{
  "arch": "dit",
  "model": "image diffusion model",
  "dataset": "retinal OCT scans (Kermany 2017)",
  "train_examples": 98430,
  "image_size": 64,
  "horizontal_flip": true,
  "conditioning": "none",
  "objective": "v",
  "cond_dim": 192,
  "norm": "layernorm",
  "activation": "gelu",
  "mlp_ratio": 4,
  "head_dim": 32,
  "fused_qkv": false,
  "qk_norm": true,
  "inner_norm": false,
  "moe": "top_k",
  "num_experts": 8,
  "moe_every": 2,
  "expert_mlp_ratio": 2,
  "experts_per_token": 2,
  "shared_expert": false,
  "patch_size": [4, 4],
  "layers": 12,
  "width": 128,
  "positions": "sincos",
  "optimizer": "adamw",
  "lr": 0.0015,
  "beta1": 0.95,
  "beta2": 0.95,
  "eps": 1e-10,
  "steps": 6500,
  "batch_size": 256,
  "epochs": 16.9,
  "lr_schedule": "linear",
  "final_lr_fraction": 0,
  "warmup_steps": 320,
  "weight_decay": 0.5
}
Rows from expert 4 of block 9, named by matrix and row number. Rows with one number belong to one neuron. Each number is 50 + 10 x the weight over its row's rms, rounded and kept within 0 to 99. All counts start at 0. After the name is the row's rms in percent of the matrix's.
# up: expert up (model.blocks.9.mlp.up, 8x256x128), inputs 0-127
# down: expert down (model.blocks.9.mlp.down, 8x128x256, transposed), outputs 0-127
up.171 087:39 51 49 40 51 47 36 43 52 50 52 59 54 46 32 52 36 53 67 49 59 52 49 52 45 33 61 25 66 65 61 43 47 52 42 49 57 41 44 36 46 21 40 41 47 43 40 57 54 62 46 34 63 35 65 40 38 59 43 50 39 44 54 64 64 53 43 44 62 36 70 49 44 58 57 43 54 46 54 37 31 63 66 44 50 32 45 53 23 57 49 36 57 45 52 47 56 38 56 54 55 47 51 54 65 59 45 50 53 49 50 50 57 57 47 50 53 61 56 70 60 71 68 48 62 61 53 52
down.171 077:49 61 63 50 55 57 38 52 53 36 57 47 42 48 54 47 43 55 63 39 55 41 49 61 49 60 53 60 65 47 57 58 55 60 49 54 15 40 51 41 58 28 42 51 56 60 46 70 48 56 58 50 36 54 50 50 63 39 58 54 52 28 42 58 40 54 40 50 32 52 63 40 36 70 54 47 61 35 59 51 71 53 51 55 44 53 42 60 30 27 54 45 42 47 64 41 60 49 50 58 47 48 32 43 48 52 61 39 55 40 53 46 59 41 46 45 52 46 58 41 43 57 31 81 54 47 55 36
up.172 079:54 56 44 45 48 59 58 52 44 55 67 42 50 42 41 57 60 61 50 51 32 50 52 40 54 52 54 65 49 44 42 44 70 52 46 59 31 51 56 47 41 70 50 45 32 66 56 52 39 51 40 54 51 54 58 38 48 53 55 45 56 44 51 52 40 21 58 61 53 47 41 40 48 47 45 42 55 41 45 47 44 42 51 22 49 62 34 57 44 77 52 34 45 42 56 42 61 60 64 72 67 64 57 72 77 37 35 57 48 44 53 45 44 40 56 53 48 42 46 32 46 41 43 59 48 54 40 49
down.172 075:40 36 24 48 51 58 56 50 45 56 55 54 32 60 58 55 62 27 44 53 41 47 37 49 51 38 39 38 57 46 39 49 50 56 64 60 40 39 46 36 51 62 47 48 47 57 31 61 35 49 64 54 60 48 60 47 34 38 53 59 43 44 55 30 63 59 68 48 51 48 54 55 44 48 60 66 44 52 37 64 48 34 55 45 36 56 34 47 44 45 37 50 47 56 44 59 30 43 71 69 62 40 46 36 71 46 51 51 57 55 49 47 48 49 56 54 45 46 29 37 42 54 58 31 53 63 62 48
up.173 116:40 51 56 51 34 42 55 60 56 33 22 47 54 47 46 35 58 60 51 55 52 42 45 39 54 55 60 55 66 41 41 50 42 62 60 59 35 22 58 50 46 57 55 54 59 62 49 29 38 46 46 67 43 57 36 50 48 67 62 57 44 43 48 42 55 53 49 49 42 37 49 42 38 61 39 54 39 26 47 60 61 61 52 55 57 53 53 57 68 61 65 43 56 39 62 61 32 49 64 43 39 55 49 61 46 35 45 68 54 53 48 62 51 35 52 48 25 66 62 43 46 49 40 57 57 51 45 47
down.173 093:52 53 53 46 33 67 48 54 55 48 64 63 51 70 46 45 49 41 44 51 48 55 59 53 52 55 31 55 63 58 65 58 67 10 45 44 54 55 48 35 63 55 44 61 50 53 69 36 52 49 52 57 52 49 56 42 39 42 56 42 58 52 35 62 48 44 69 51 60 62 44 54 50 40 59 44 58 60 29 62 44 51 61 51 57 44 52 49 42 61 45 45 40 61 49 52 48 61 77 44 71 49 42 54 41 54 51 45 70 59 54 38 38 51 59 61 42 61 32 44 51 29 62 48 39 54 55 51
up.174 080:57 25 70 49 42 50 54 41 69 60 51 60 52 42 36 53 48 46 55 56 51 55 63 35 54 49 38 30 52 41 45 48 49 68 62 51 45 34 48 36 63 49 44 49 84 54 55 50 50 36 54 48 54 62 38 46 51 52 56 56 47 41 62 50 55 44 55 29 64 54 59 46 64 38 30 50 61 45 53 46 61 56 52 62 53 51 34 56 62 50 53 36 74 33 39 50 57 43 42 51 64 38 32 52 48 49 52 58 77 65 49 47 51 50 57 34 48 47 42 45 54 40 61 59 43 55 47 53
down.174 069:32 49 70 36 39 33 56 56 67 40 27 36 52 72 53 53 37 76 55 46 47 49 65 66 45 55 50 45 47 54 59 50 68 44 51 50 45 56 50 44 48 50 47 48 44 49 57 41 48 64 51 59 60 47 50 33 60 55 51 48 58 64 63 65 43 48 46 54 50 66 51 48 49 46 51 41 44 56 56 62 68 54 34 42 50 50 50 50 60 49 34 41 55 55 44 51 83 52 50 40 41 37 63 56 55 32 37 61 53 50 41 53 55 42 35 23 33 53 37 53 54 38 55 58 51 56 51 48
up.175 120:36 51 50 32 43 45 45 43 55 74 33 48 56 41 36 37 45 48 44 60 61 45 39 46 49 40 55 34 69 52 66 61 55 48 48 48 54 60 58 56 60 34 57 62 44 51 32 41 47 57 53 51 52 41 57 27 28 63 56 48 55 54 45 61 47 43 47 59 68 50 60 62 56 64 32 61 49 59 53 53 60 40 50 55 50 49 56 53 63 41 34 26 45 56 48 50 40 52 50 55 36 32 52 49 40 64 45 50 57 46 49 67 65 44 53 57 33 63 61 63 45 79 53 52 60 51 53 36
down.175 100:32 77 48 56 49 40 53 39 39 46 48 56 49 46 36 46 41 54 57 49 45 36 57 58 40 43 51 62 58 56 35 50 46 49 57 54 48 50 35 44 56 49 57 51 41 34 42 62 47 52 34 43 55 50 40 46 72 46 38 56 33 67 54 43 54 43 48 64 60 68 50 51 41 65 66 48 54 53 64 44 53 50 37 65 54 57 57 50 54 53 80 47 61 45 54 41 52 41 53 46 22 45 50 46 46 43 46 41 51 47 35 49 44 47 30 73 52 46 69 67 60 60 45 68 56 35 40 46
up.176 088:60 35 38 71 66 52 43 49 42 48 44 43 52 46 65 30 39 41 62 63 66 43 33 53 66 32 37 53 56 45 52 41 53 49 57 45 55 33 47 53 38 61 41 45 53 50 33 38 41 46 48 47 41 71 56 55 58 55 55 55 48 52 56 26 52 54 66 49 56 50 50 37 44 39 44 53 54 65 50 55 65 52 54 62 60 30 49 52 46 48 56 48 51 53 49 52 54 54 51 46 60 47 36 51 55 62 42 58 61 49 40 49 56 44 40 42 33 56 55 19 34 49 86 59 58 47 57 50
down.176 087:57 50 61 65 58 68 45 39 52 52 72 55 46 61 36 26 47 46 51 55 56 43 40 45 57 36 44 58 35 53 41 40 38 45 35 46 58 44 45 39 48 50 49 53 53 43 50 31 43 45 55 41 72 32 61 33 55 46 45 55 57 64 53 38 42 47 46 40 47 40 46 47 44 42 55 56 50 59 53 50 48 46 60 53 55 25 48 44 60 48 24 59 53 45 52 55 28 73 51 42 61 49 54 44 18 44 47 36 60 57 39 48 52 55 59 53 44 51 41 67 40 63 56 33 51 47 44 58
up.177 078:33 42 45 26 41 50 50 62 46 67 40 58 56 48 56 38 58 56 33 43 59 53 60 39 57 52 40 47 46 48 84 56 41 60 42 54 72 43 40 43 41 55 43 46 69 35 50 38 47 55 49 50 61 47 33 37 42 54 46 49 54 28 66 52 57 69 48 26 62 57 58 49 54 47 56 51 52 71 46 49 38 43 55 59 62 45 64 52 62 40 49 63 47 52 64 62 56 43 47 59 56 52 49 46 44 48 39 48 64 54 48 55 66 44 54 61 45 50 59 58 24 61 46 44 60 52 54 44
down.177 075:42 33 41 66 61 34 55 52 36 51 56 48 49 51 64 45 54 59 40 55 50 59 60 57 56 47 36 44 49 55 24 46 78 46 55 63 37 54 43 52 43 46 51 48 38 67 64 49 53 51 34 46 37 69 37 27 57 59 38 42 59 70 59 35 49 43 41 58 65 62 35 41 49 60 59 47 56 48 53 42 58 59 53 58 44 53 39 61 44 44 63 44 58 51 55 49 45 61 46 47 44 55 28 52 59 51 45 47 55 42 60 39 61 45 52 27 57 53 41 68 32 54 38 58 53 36 49 33
up.178 103:61 63 55 42 59 51 38 43 46 48 39 61 44 44 50 52 39 39 49 51 52 53 64 52 57 51 49 57 51 50 40 40 28 53 51 44 54 60 58 61 75 53 77 59 49 61 51 46 43 53 57 63 53 67 28 57 45 48 49 45 47 48 56 41 54 41 53 55 45 37 37 48 53 55 41 54 45 36 36 44 42 48 61 61 49 39 19 56 74 40 41 55 68 32 39 36 52 69 34 58 43 50 51 52 52 44 44 59 44 42 54 51 63 42 43 78 55 41 47 54 61 58 47 44 39 62 33 37
down.178 108:51 60 67 41 43 52 42 72 56 46 45 62 67 71 42 52 44 46 41 60 39 61 50 41 46 42 50 35 55 43 68 47 45 66 51 38 70 55 40 60 69 61 60 46 32 59 53 48 66 59 52 69 44 54 48 62 35 44 47 43 43 54 57 51 63 45 61 58 65 56 58 63 48 60 60 44 46 45 45 40 65 59 53 35 42 65 58 53 57 53 39 38 41 63 59 50 53 48 71 42 41 47 48 64 49 62 64 53 57 59 58 51 48 35 48 44 51 38 44 50 54 27 45 49 78 53 56 59
up.179 102:41 45 57 53 51 51 40 58 45 65 44 54 49 21 50 34 50 45 46 68 45 48 53 45 47 46 52 53 50 81 50 46 51 51 56 70 66 45 37 48 49 51 56 65 51 57 46 37 44 69 76 56 53 49 43 48 50 56 48 51 47 55 33 41 63 59 58 46 61 56 53 41 24 64 50 46 50 55 55 52 63 43 40 45 41 57 50 52 44 43 19 58 56 45 40 60 50 48 42 62 28 44 54 51 51 48 49 59 58 37 55 44 39 48 42 55 52 49 54 40 57 65 56 66 82 49 59 48
down.179 115:55 45 40 42 59 38 47 31 66 45 57 57 57 46 72 38 40 54 40 75 55 51 42 54 41 45 56 48 45 43 44 36 43 49 48 45 45 54 50 54 36 52 52 39 33 41 33 52 54 48 51 62 51 44 56 67 51 43 55 52 40 65 67 33 66 60 54 39 44 47 40 54 60 42 80 63 45 57 47 52 46 60 38 37 50 50 40 44 49 43 39 27 51 60 52 38 53 46 71 55 45 61 45 53 70 48 58 39 55 51 53 70 49 64 48 62 29 38 38 47 44 44 64 60 58 40 46 50
up.180 094:61 57 53 70 57 37 63 53 41 36 43 59 53 43 58 58 48 23 55 48 67 52 42 41 77 53 52 43 45 36 43 53 55 65 54 52 30 39 52 66 37 53 35 47 46 48 54 38 50 39 61 38 50 58 51 69 54 43 56 46 44 52 68 30 47 42 64 74 60 45 52 58 52 53 41 49 50 46 45 48 56 53 48 55 61 35 49 61 43 46 64 62 72 43 55 51 31 41 54 44 62 50 36 52 51 40 42 55 46 69 33 36 52 47 42 46 65 59 53 42 42 36 66 53 44 51 49 48
down.180 085:40 46 46 20 34 53 41 39 60 73 60 67 46 64 41 40 42 63 47 46 43 55 62 61 26 49 42 39 52 52 42 53 49 38 30 46 56 55 48 56 56 41 40 60 48 41 48 56 40 59 46 52 65 47 43 61 66 62 56 39 68 55 33 60 41 47 50 53 44 58 59 38 38 60 43 30 58 61 58 51 37 56 36 47 58 38 52 42 50 55 29 42 41 36 56 56 49 48 65 63 47 56 43 45 44 40 53 53 55 38 42 38 39 50 42 51 30 58 57 62 72 60 52 42 55 50 41 50
up.181 091:65 74 43 52 49 49 59 59 38 38 62 48 68 39 54 61 41 49 52 48 55 54 56 36 72 52 52 46 45 58 56 40 58 56 40 57 44 52 60 50 38 42 49 55 54 51 50 46 48 41 44 37 42 40 53 43 33 51 44 30 56 33 67 71 19 55 56 58 40 50 40 73 52 59 51 44 60 61 46 45 40 55 52 67 60 59 50 57 42 56 49 38 53 51 39 40 48 45 52 51 67 51 53 55 39 54 30 48 51 36 50 37 47 55 85 50 54 44 60 49 44 41 45 42 55 58 70 41
down.181 108:68 55 59 47 40 53 45 37 41 47 66 62 52 46 45 50 47 47 39 69 50 63 29 53 62 48 43 52 37 57 58 45 41 53 57 43 58 38 48 50 33 49 44 54 57 27 45 32 54 44 66 49 53 51 60 56 51 45 41 59 33 56 76 50 69 59 70 36 54 47 39 47 65 56 41 55 46 57 40 40 47 47 63 46 48 43 49 46 63 49 30 39 41 50 31 47 50 48 52 43 67 67 52 51 39 52 52 40 69 67 47 50 48 45 51 65 45 25 42 66 52 47 66 34 50 55 56 52
up.182 106:47 51 47 49 54 52 48 66 52 55 44 63 62 51 33 48 72 67 38 54 53 47 55 27 72 52 58 60 45 62 36 48 59 60 43 34 50 31 65 49 59 49 56 56 25 56 47 41 41 35 61 47 48 64 42 49 52 55 55 54 54 38 50 45 33 53 55 59 29 45 44 49 47 55 36 54 54 64 52 56 42 51 51 65 60 46 52 61 63 67 56 39 41 57 61 46 42 16 57 73 49 57 39 57 65 42 39 56 64 51 48 52 56 52 59 53 36 35 44 40 46 39 51 52 56 53 61 49
down.182 084:49 38 60 49 42 54 45 60 54 47 46 70 47 59 30 38 52 57 30 44 37 55 52 58 47 52 46 76 50 55 45 56 42 53 68 62 52 53 38 44 43 74 49 47 48 55 56 34 50 38 55 55 50 54 66 50 55 36 67 59 41 23 58 40 63 50 49 50 74 56 52 39 55 41 41 59 50 57 39 57 43 49 46 50 53 58 58 51 53 42 52 39 59 53 46 64 51 43 72 63 53 50 55 51 80 36 47 33 57 46 52 55 51 48 55 25 45 46 36 55 46 31 45 41 34 44 58 50
up.183 092:58 40 68 41 53 43 33 53 38 38 53 55 55 45 61 71 53 47 58 56 55 47 52 39 64 60 44 55 45 76 57 39 39 61 52 46 62 34 50 48 13 54 55 65 51 43 62 46 53 38 77 43 66 39 29 51 48 37 35 45 52 31 57 50 53 53 40 48 53 34 63 46 31 51 48 44 54 57 53 62 44 63 40 56 54 48 53 54 48 43 69 52 60 53 32 52 48 35 47 36 52 52 50 57 49 42 56 49 62 50 48 45 32 54 59 54 68 47 52 46 62 54 57 59 50 53 47 40
down.183 082:29 43 47 41 65 55 60 53 52 45 64 58 54 47 38 40 51 40 52 38 52 48 58 65 53 64 51 41 75 27 40 52 49 34 56 49 48 62 57 53 75 43 50 54 45 53 53 51 50 54 69 52 61 38 29 56 50 68 57 41 73 50 44 61 38 33 65 47 47 51 59 60 32 55 40 42 41 51 60 47 41 53 46 61 64 47 61 50 57 50 41 48 39 43 54 35 48 64 43 51 40 44 42 50 32 60 59 46 33 52 46 44 57 40 43 59 32 59 41 52 46 61 62 44 48 33 34 54
up.184 098:46 62 53 53 69 60 29 34 46 52 39 45 62 53 47 53 48 55 43 50 51 54 47 47 55 61 36 52 55 50 50 44 46 39 48 52 54 44 73 73 68 54 56 56 47 45 43 52 47 57 50 54 60 37 49 59 63 48 47 47 47 34 53 49 64 53 41 31 34 46 62 65 55 76 53 60 59 53 54 57 62 45 56 65 57 46 50 51 47 53 44 48 57 61 46 51 33 66 59 49 56 14 11 39 46 46 38 40 55 54 47 44 50 42 59 48 62 54 47 38 48 48 67 59 59 48 53 39
down.184 094:47 49 53 43 58 64 49 58 33 40 60 58 64 57 43 48 41 53 67 55 48 46 66 40 54 57 54 46 46 53 36 57 45 46 51 46 48 63 44 45 50 53 56 44 43 51 47 58 55 37 44 72 55 40 50 64 45 56 48 43 57 46 49 34 49 54 64 66 53 49 58 53 34 57 38 41 54 55 51 78 45 59 49 62 51 44 67 44 45 65 55 62 55 53 51 36 41 38 51 48 51 99 40 63 59 54 34 55 60 62 70 49 53 47 50 57 53 52 54 51 46 42 51 40 41 52 44 57
up.185 090:35 55 58 55 59 48 44 47 49 55 31 46 46 53 70 42 57 37 40 53 53 40 48 49 41 41 36 43 62 52 69 42 56 59 47 51 56 50 44 56 60 50 61 52 65 56 41 46 44 75 53 57 51 72 41 42 50 52 65 53 47 67 56 35 14 62 61 56 27 50 53 48 49 44 41 47 42 54 63 52 62 44 51 35 49 61 61 49 44 37 43 41 44 52 69 54 35 30 46 66 66 42 51 49 58 48 51 52 37 56 42 50 50 55 67 52 34 65 55 39 48 48 53 73 57 43 53 49
down.185 085:42 37 56 35 60 40 60 36 46 67 26 46 46 62 60 55 41 38 48 57 56 43 63 45 39 51 49 47 48 64 37 51 53 49 29 54 38 39 62 49 59 56 52 51 49 55 64 62 44 40 42 33 45 45 48 40 53 54 52 38 50 45 48 58 32 36 40 60 36 48 50 69 56 66 67 32 68 34 57 57 36 43 42 62 70 48 54 51 47 52 63 58 46 50 46 55 28 54 42 31 60 53 58 43 62 36 46 44 42 35 52 44 50 50 54 33 61 59 62 43 52 54 30 52 45 35 48 43
up.186 100:44 55 58 29 46 35 57 34 62 51 44 42 52 69 63 44 63 75 48 56 55 50 43 36 74 44 58 41 68 44 44 57 50 51 47 70 64 52 52 57 51 48 46 43 41 53 48 51 35 52 48 36 66 60 49 46 37 61 54 57 44 43 66 50 46 53 30 32 53 42 68 46 51 44 49 61 45 43 51 55 53 54 59 33 53 57 43 50 63 53 57 55 48 42 51 58 55 50 46 65 48 58 37 65 45 62 31 70 41 51 37 47 60 32 65 70 38 39 54 36 58 59 49 48 44 57 59 40
down.186 085:34 51 61 69 28 53 48 67 56 59 43 70 52 37 57 44 52 46 46 51 62 44 45 59 55 60 50 63 66 29 56 53 67 46 64 63 50 37 51 64 60 44 69 44 50 44 60 39 52 39 63 56 59 45 55 45 53 42 42 51 48 49 53 51 42 25 61 40 49 64 63 65 66 47 65 61 39 56 57 54 53 51 54 52 55 44 67 58 43 48 59 38 61 45 56 48 59 53 38 57 34 49 53 49 63 59 52 72 29 31 66 51 60 46 46 47 52 54 50 42 41 40 51 73 48 44 59 52
up.187 073:58 58 41 49 55 60 54 44 52 31 67 40 42 56 72 42 53 63 51 45 48 44 59 31 44 40 53 55 58 44 44 43 65 57 52 54 36 62 60 60 60 56 47 56 40 54 66 55 43 65 51 54 50 58 55 54 55 48 55 53 39 32 31 54 29 29 45 50 38 45 22 54 60 53 69 53 54 33 43 42 51 54 66 47 73 58 59 58 69 46 51 67 52 65 58 64 37 34 61 51 49 54 44 52 39 45 42 52 30 41 58 52 53 35 66 49 49 57 48 49 42 35 45 53 44 44 39 44
down.187 071:51 59 24 52 47 55 53 44 42 76 49 54 48 43 67 57 51 45 34 59 45 46 63 52 51 57 46 36 69 37 41 46 27 64 41 44 56 53 51 61 46 48 50 53 50 53 59 61 48 48 44 50 66 40 45 65 49 59 58 45 62 55 39 33 84 53 66 61 59 43 49 53 41 18 63 55 42 48 41 44 50 44 47 54 50 36 55 44 38 61 42 39 50 47 30 56 45 38 67 50 56 58 57 45 37 55 50 41 36 42 63 53 58 53 49 50 38 65 36 59 44 57 56 57 53 38 46 56
up.188 108:34 41 45 41 54 56 43 55 48 71 37 56 44 28 40 35 47 54 38 58 56 34 59 50 47 52 43 54 56 43 74 65 62 59 48 45 49 55 45 46 56 52 46 55 42 68 42 35 48 52 55 49 54 44 45 44 59 53 43 55 44 52 50 43 66 51 50 33 60 49 51 40 52 58 49 64 55 37 33 50 79 44 48 50 50 47 64 56 52 55 35 51 45 50 66 69 29 56 48 49 39 46 46 50 49 51 45 55 76 59 50 69 65 27 43 56 38 63 50 37 29 69 49 54 50 48 47 38
down.188 097:53 44 36 59 55 53 45 34 56 49 65 55 47 61 47 56 46 51 35 62 47 37 52 46 44 52 37 52 47 59 36 57 40 55 44 34 44 57 53 37 27 51 52 50 35 35 38 39 48 43 60 64 77 43 51 54 65 55 46 64 41 55 61 44 59 57 60 46 38 34 28 48 48 39 73 32 45 73 37 55 40 55 45 47 54 36 50 29 61 49 34 40 48 49 44 48 42 31 62 41 54 57 47 47 54 45 54 38 58 38 61 67 43 50 43 50 39 38 52 53 61 47 55 59 57 46 34 56
up.189 087:40 48 44 38 46 46 43 37 45 57 41 60 58 55 46 41 43 40 70 48 61 45 22 52 56 61 47 69 58 42 62 54 53 51 54 41 55 46 51 61 26 66 49 56 53 52 44 53 46 72 39 48 42 31 69 46 47 42 59 44 45 57 53 54 53 61 53 55 60 48 58 44 70 35 47 46 44 53 33 49 52 38 45 58 57 48 54 49 46 34 53 25 45 44 45 39 27 38 58 48 57 54 52 56 47 65 47 58 52 39 46 30 52 50 50 53 58 66 63 44 59 29 79 41 41 51 57 52
down.189 080:64 29 53 72 43 48 43 40 56 63 60 58 47 43 49 21 47 69 47 34 53 54 28 50 52 35 60 45 48 55 62 51 48 38 37 65 43 66 51 49 50 39 32 49 63 46 60 43 53 54 67 49 50 58 46 64 62 51 54 62 46 46 48 59 50 50 56 58 56 48 49 48 33 44 44 62 45 48 48 44 55 63 52 49 60 47 58 56 57 35 53 67 43 53 53 51 56 42 47 27 69 46 52 46 43 50 57 35 73 63 40 40 36 53 55 64 51 46 53 69 62 49 52 31 67 53 59 39
up.190 099:51 37 35 52 39 57 51 64 62 55 54 53 56 47 47 55 55 57 62 57 38 23 44 58 52 58 64 32 36 50 58 70 65 51 38 34 51 54 44 34 27 40 46 51 49 52 52 50 35 65 61 50 50 55 56 50 46 64 59 60 71 58 68 42 53 52 60 53 58 44 40 49 37 61 47 44 61 44 31 39 50 50 50 45 44 39 43 57 54 70 59 59 60 41 60 34 46 46 51 62 58 39 37 64 38 36 51 66 37 54 43 55 45 57 58 43 42 40 47 45 62 67 65 59 44 67 44 50
down.190 093:35 32 40 44 61 40 55 27 48 60 38 45 41 45 53 28 59 46 62 51 54 70 47 30 45 50 47 53 36 53 39 52 50 64 37 43 61 53 65 33 28 56 48 39 49 49 37 55 47 50 55 44 45 72 52 50 48 39 60 61 58 36 54 39 31 55 44 41 31 44 46 50 35 45 57 57 45 55 44 37 41 42 28 48 44 35 37 40 37 60 54 51 39 49 45 57 50 59 44 57 56 52 51 42 49 43 48 61 55 50 71 44 53 49 64 44 60 56 62 51 39 54 41 63 43 70 66 46
up.191 104:34 48 56 57 43 48 56 57 49 38 53 60 59 47 48 52 77 56 55 53 49 40 48 33 61 74 45 49 44 46 35 53 73 64 55 61 52 30 43 50 56 55 66 61 49 67 41 51 40 37 48 70 55 45 43 52 59 55 63 49 44 48 44 42 47 49 39 57 39 42 41 50 47 46 65 52 54 38 52 72 67 60 43 44 43 51 48 68 51 42 64 47 48 37 54 47 55 46 57 67 54 53 48 61 84 49 53 74 52 47 49 44 42 42 38 41 33 49 43 34 48 35 56 45 43 54 53 40
down.191 106:55 47 57 37 38 61 40 63 47 37 39 51 52 51 49 53 60 45 45 47 49 55 43 66 62 29 48 52 42 36 59 48 65 36 64 65 41 58 63 56 72 46 45 42 36 54 61 59 55 66 54 49 56 51 51 47 42 54 65 44 57 41 41 65 60 38 44 61 70 60 44 69 53 45 58 61 37 44 55 50 56 52 54 58 46 60 55 67 31 54 73 42 62 46 65 54 66 42 62 46 54 53 43 52 57 44 50 42 55 45 46 30 46 53 38 51 59 38 36 28 61 56 39 47 30 44 62 43
up.192 101:48 56 44 45 48 34 56 42 51 64 47 70 62 67 67 28 41 22 42 50 66 37 33 48 58 57 50 65 46 38 50 45 44 51 57 40 65 53 50 56 49 62 57 51 60 44 36 41 36 36 38 56 53 47 44 49 41 56 54 50 41 54 63 44 32 72 55 27 60 49 56 41 61 47 16 48 42 66 44 57 65 37 45 59 57 54 48 55 43 39 46 39 55 44 49 45 53 48 46 53 43 48 41 55 48 47 50 61 48 47 49 42 48 44 52 52 52 58 74 48 42 49 72 49 54 62 45 49
down.192 083:62 42 70 64 48 40 35 34 47 46 42 52 47 42 57 37 45 58 74 41 39 53 58 56 43 42 58 39 63 58 53 53 51 20 37 52 53 53 42 37 60 56 48 51 54 50 81 52 41 44 57 52 33 56 48 56 51 48 56 54 48 30 45 49 54 52 62 54 57 54 40 58 40 57 42 59 61 30 45 72 54 51 50 52 70 60 56 62 53 59 54 65 55 54 64 51 55 44 46 33 47 39 53 49 68 37 55 35 75 45 50 47 36 54 48 69 57 51 59 54 52 55 67 39 49 47 53 49
up.193 101:36 58 42 39 53 50 50 46 44 51 50 39 53 27 58 50 37 44 56 52 51 40 15 50 68 65 47 53 44 37 56 63 46 54 54 41 40 70 67 55 55 42 56 55 44 52 44 55 56 49 50 45 52 35 63 43 33 49 63 49 47 26 57 46 43 64 53 81 40 38 65 56 57 53 50 65 46 52 50 52 53 38 48 49 57 48 37 53 66 63 41 45 47 60 59 52 29 50 37 57 51 33 47 42 53 67 48 47 52 47 53 57 61 36 46 59 46 71 66 53 36 54 61 46 40 45 53 46
down.193 098:67 34 76 62 28 49 52 44 47 54 64 68 54 77 43 51 52 58 69 46 45 40 69 53 41 58 59 61 56 51 57 57 85 43 49 51 52 52 42 45 39 35 52 45 59 44 42 53 55 52 45 48 74 47 56 41 53 50 45 52 40 52 56 48 75 39 54 57 44 64 50 52 44 55 50 46 43 47 48 37 62 59 60 54 57 60 69 51 51 39 48 47 47 51 45 36 57 53 46 50 55 47 46 50 74 40 58 53 54 26 66 62 42 40 57 57 53 44 51 49 52 46 44 55 66 40 48 56
up.194 078:55 45 41 47 48 45 56 46 40 34 62 49 56 56 47 31 51 59 46 54 56 54 35 48 44 50 54 50 55 51 16 53 53 72 56 41 40 51 45 38 46 63 54 47 38 39 61 43 50 74 47 39 53 60 66 48 39 52 59 33 42 36 46 68 31 51 42 48 35 60 41 44 64 63 62 32 50 54 52 63 48 49 61 55 59 56 69 61 55 77 55 51 30 61 59 56 57 44 54 40 49 48 58 63 53 52 48 57 60 43 57 35 57 33 59 65 58 41 43 45 60 56 34 53 46 48 50 49
down.194 075:49 36 40 51 49 64 42 54 56 36 50 71 36 62 47 59 52 60 34 43 57 44 46 54 49 39 39 57 49 39 64 60 47 34 66 57 39 43 51 52 49 57 49 40 48 56 54 47 51 19 61 45 61 53 51 53 46 44 56 50 45 48 47 41 72 36 70 48 76 56 39 48 44 42 66 52 64 60 46 40 58 54 45 36 57 58 66 50 39 48 52 43 61 50 69 54 55 68 53 35 51 52 62 47 51 51 41 48 41 38 51 47 55 56 59 36 53 38 41 61 60 70 73 55 45 52 71 44
up.195 094:48 61 50 38 46 42 60 47 42 47 20 65 56 52 48 47 28 44 49 48 61 52 53 43 60 57 35 30 46 48 72 52 62 50 60 51 54 66 59 33 48 42 60 39 49 38 57 45 52 52 48 46 44 56 47 21 49 51 48 47 47 30 40 61 49 41 21 39 48 28 41 52 53 32 44 55 49 56 40 53 43 56 50 57 54 53 69 62 35 58 52 62 38 59 64 50 55 60 52 62 53 62 60 49 64 51 48 55 65 60 38 51 48 42 34 59 60 55 60 56 46 42 43 34 37 55 52 53
down.195 104:75 63 62 48 49 43 24 52 56 32 51 63 45 44 44 43 43 73 68 59 49 46 47 59 34 47 65 68 49 54 61 42 47 52 63 51 43 41 41 45 53 39 45 47 50 52 50 49 55 50 50 50 29 48 48 33 48 39 52 35 59 34 56 42 67 61 47 61 57 47 55 35 59 45 47 59 53 52 45 65 67 60 50 29 34 53 51 47 65 33 53 50 62 48 61 41 59 51 54 70 48 36 48 46 69 44 51 64 66 53 52 59 50 53 28 47 43 32 40 48 42 45 44 45 58 43 46 44
up.196 098:48 61 47 40 37 45 58 69 53 72 40 64 54 55 40 58 47 43 43 50 48 42 54 38 57 35 78 64 54 54 24 47 63 62 50 51 47 53 44 49 53 54 46 50 26 62 57 50 41 47 58 40 63 60 65 45 42 49 53 46 47 50 45 65 34 39 53 64 61 51 32 46 58 52 36 39 64 38 38 47 48 43 50 36 56 47 40 66 46 59 39 46 44 52 51 58 40 43 61 84 51 58 50 60 71 52 32 57 35 53 44 42 47 39 46 53 53 45 53 56 56 41 66 51 59 57 51 50
down.196 085:36 55 52 42 70 49 52 65 63 37 51 46 43 62 31 62 54 52 29 64 44 49 43 48 35 44 31 57 60 29 57 47 59 44 82 59 35 51 34 57 54 61 53 46 44 52 46 47 53 48 43 50 64 39 45 52 45 38 50 46 63 53 40 43 41 43 66 67 44 64 45 47 67 54 42 63 46 42 50 63 54 51 45 45 41 69 50 47 53 52 39 37 57 61 57 46 45 37 67 57 37 27 45 52 68 43 51 60 47 41 40 46 51 38 47 45 38 61 28 48 56 43 50 60 57 50 52 59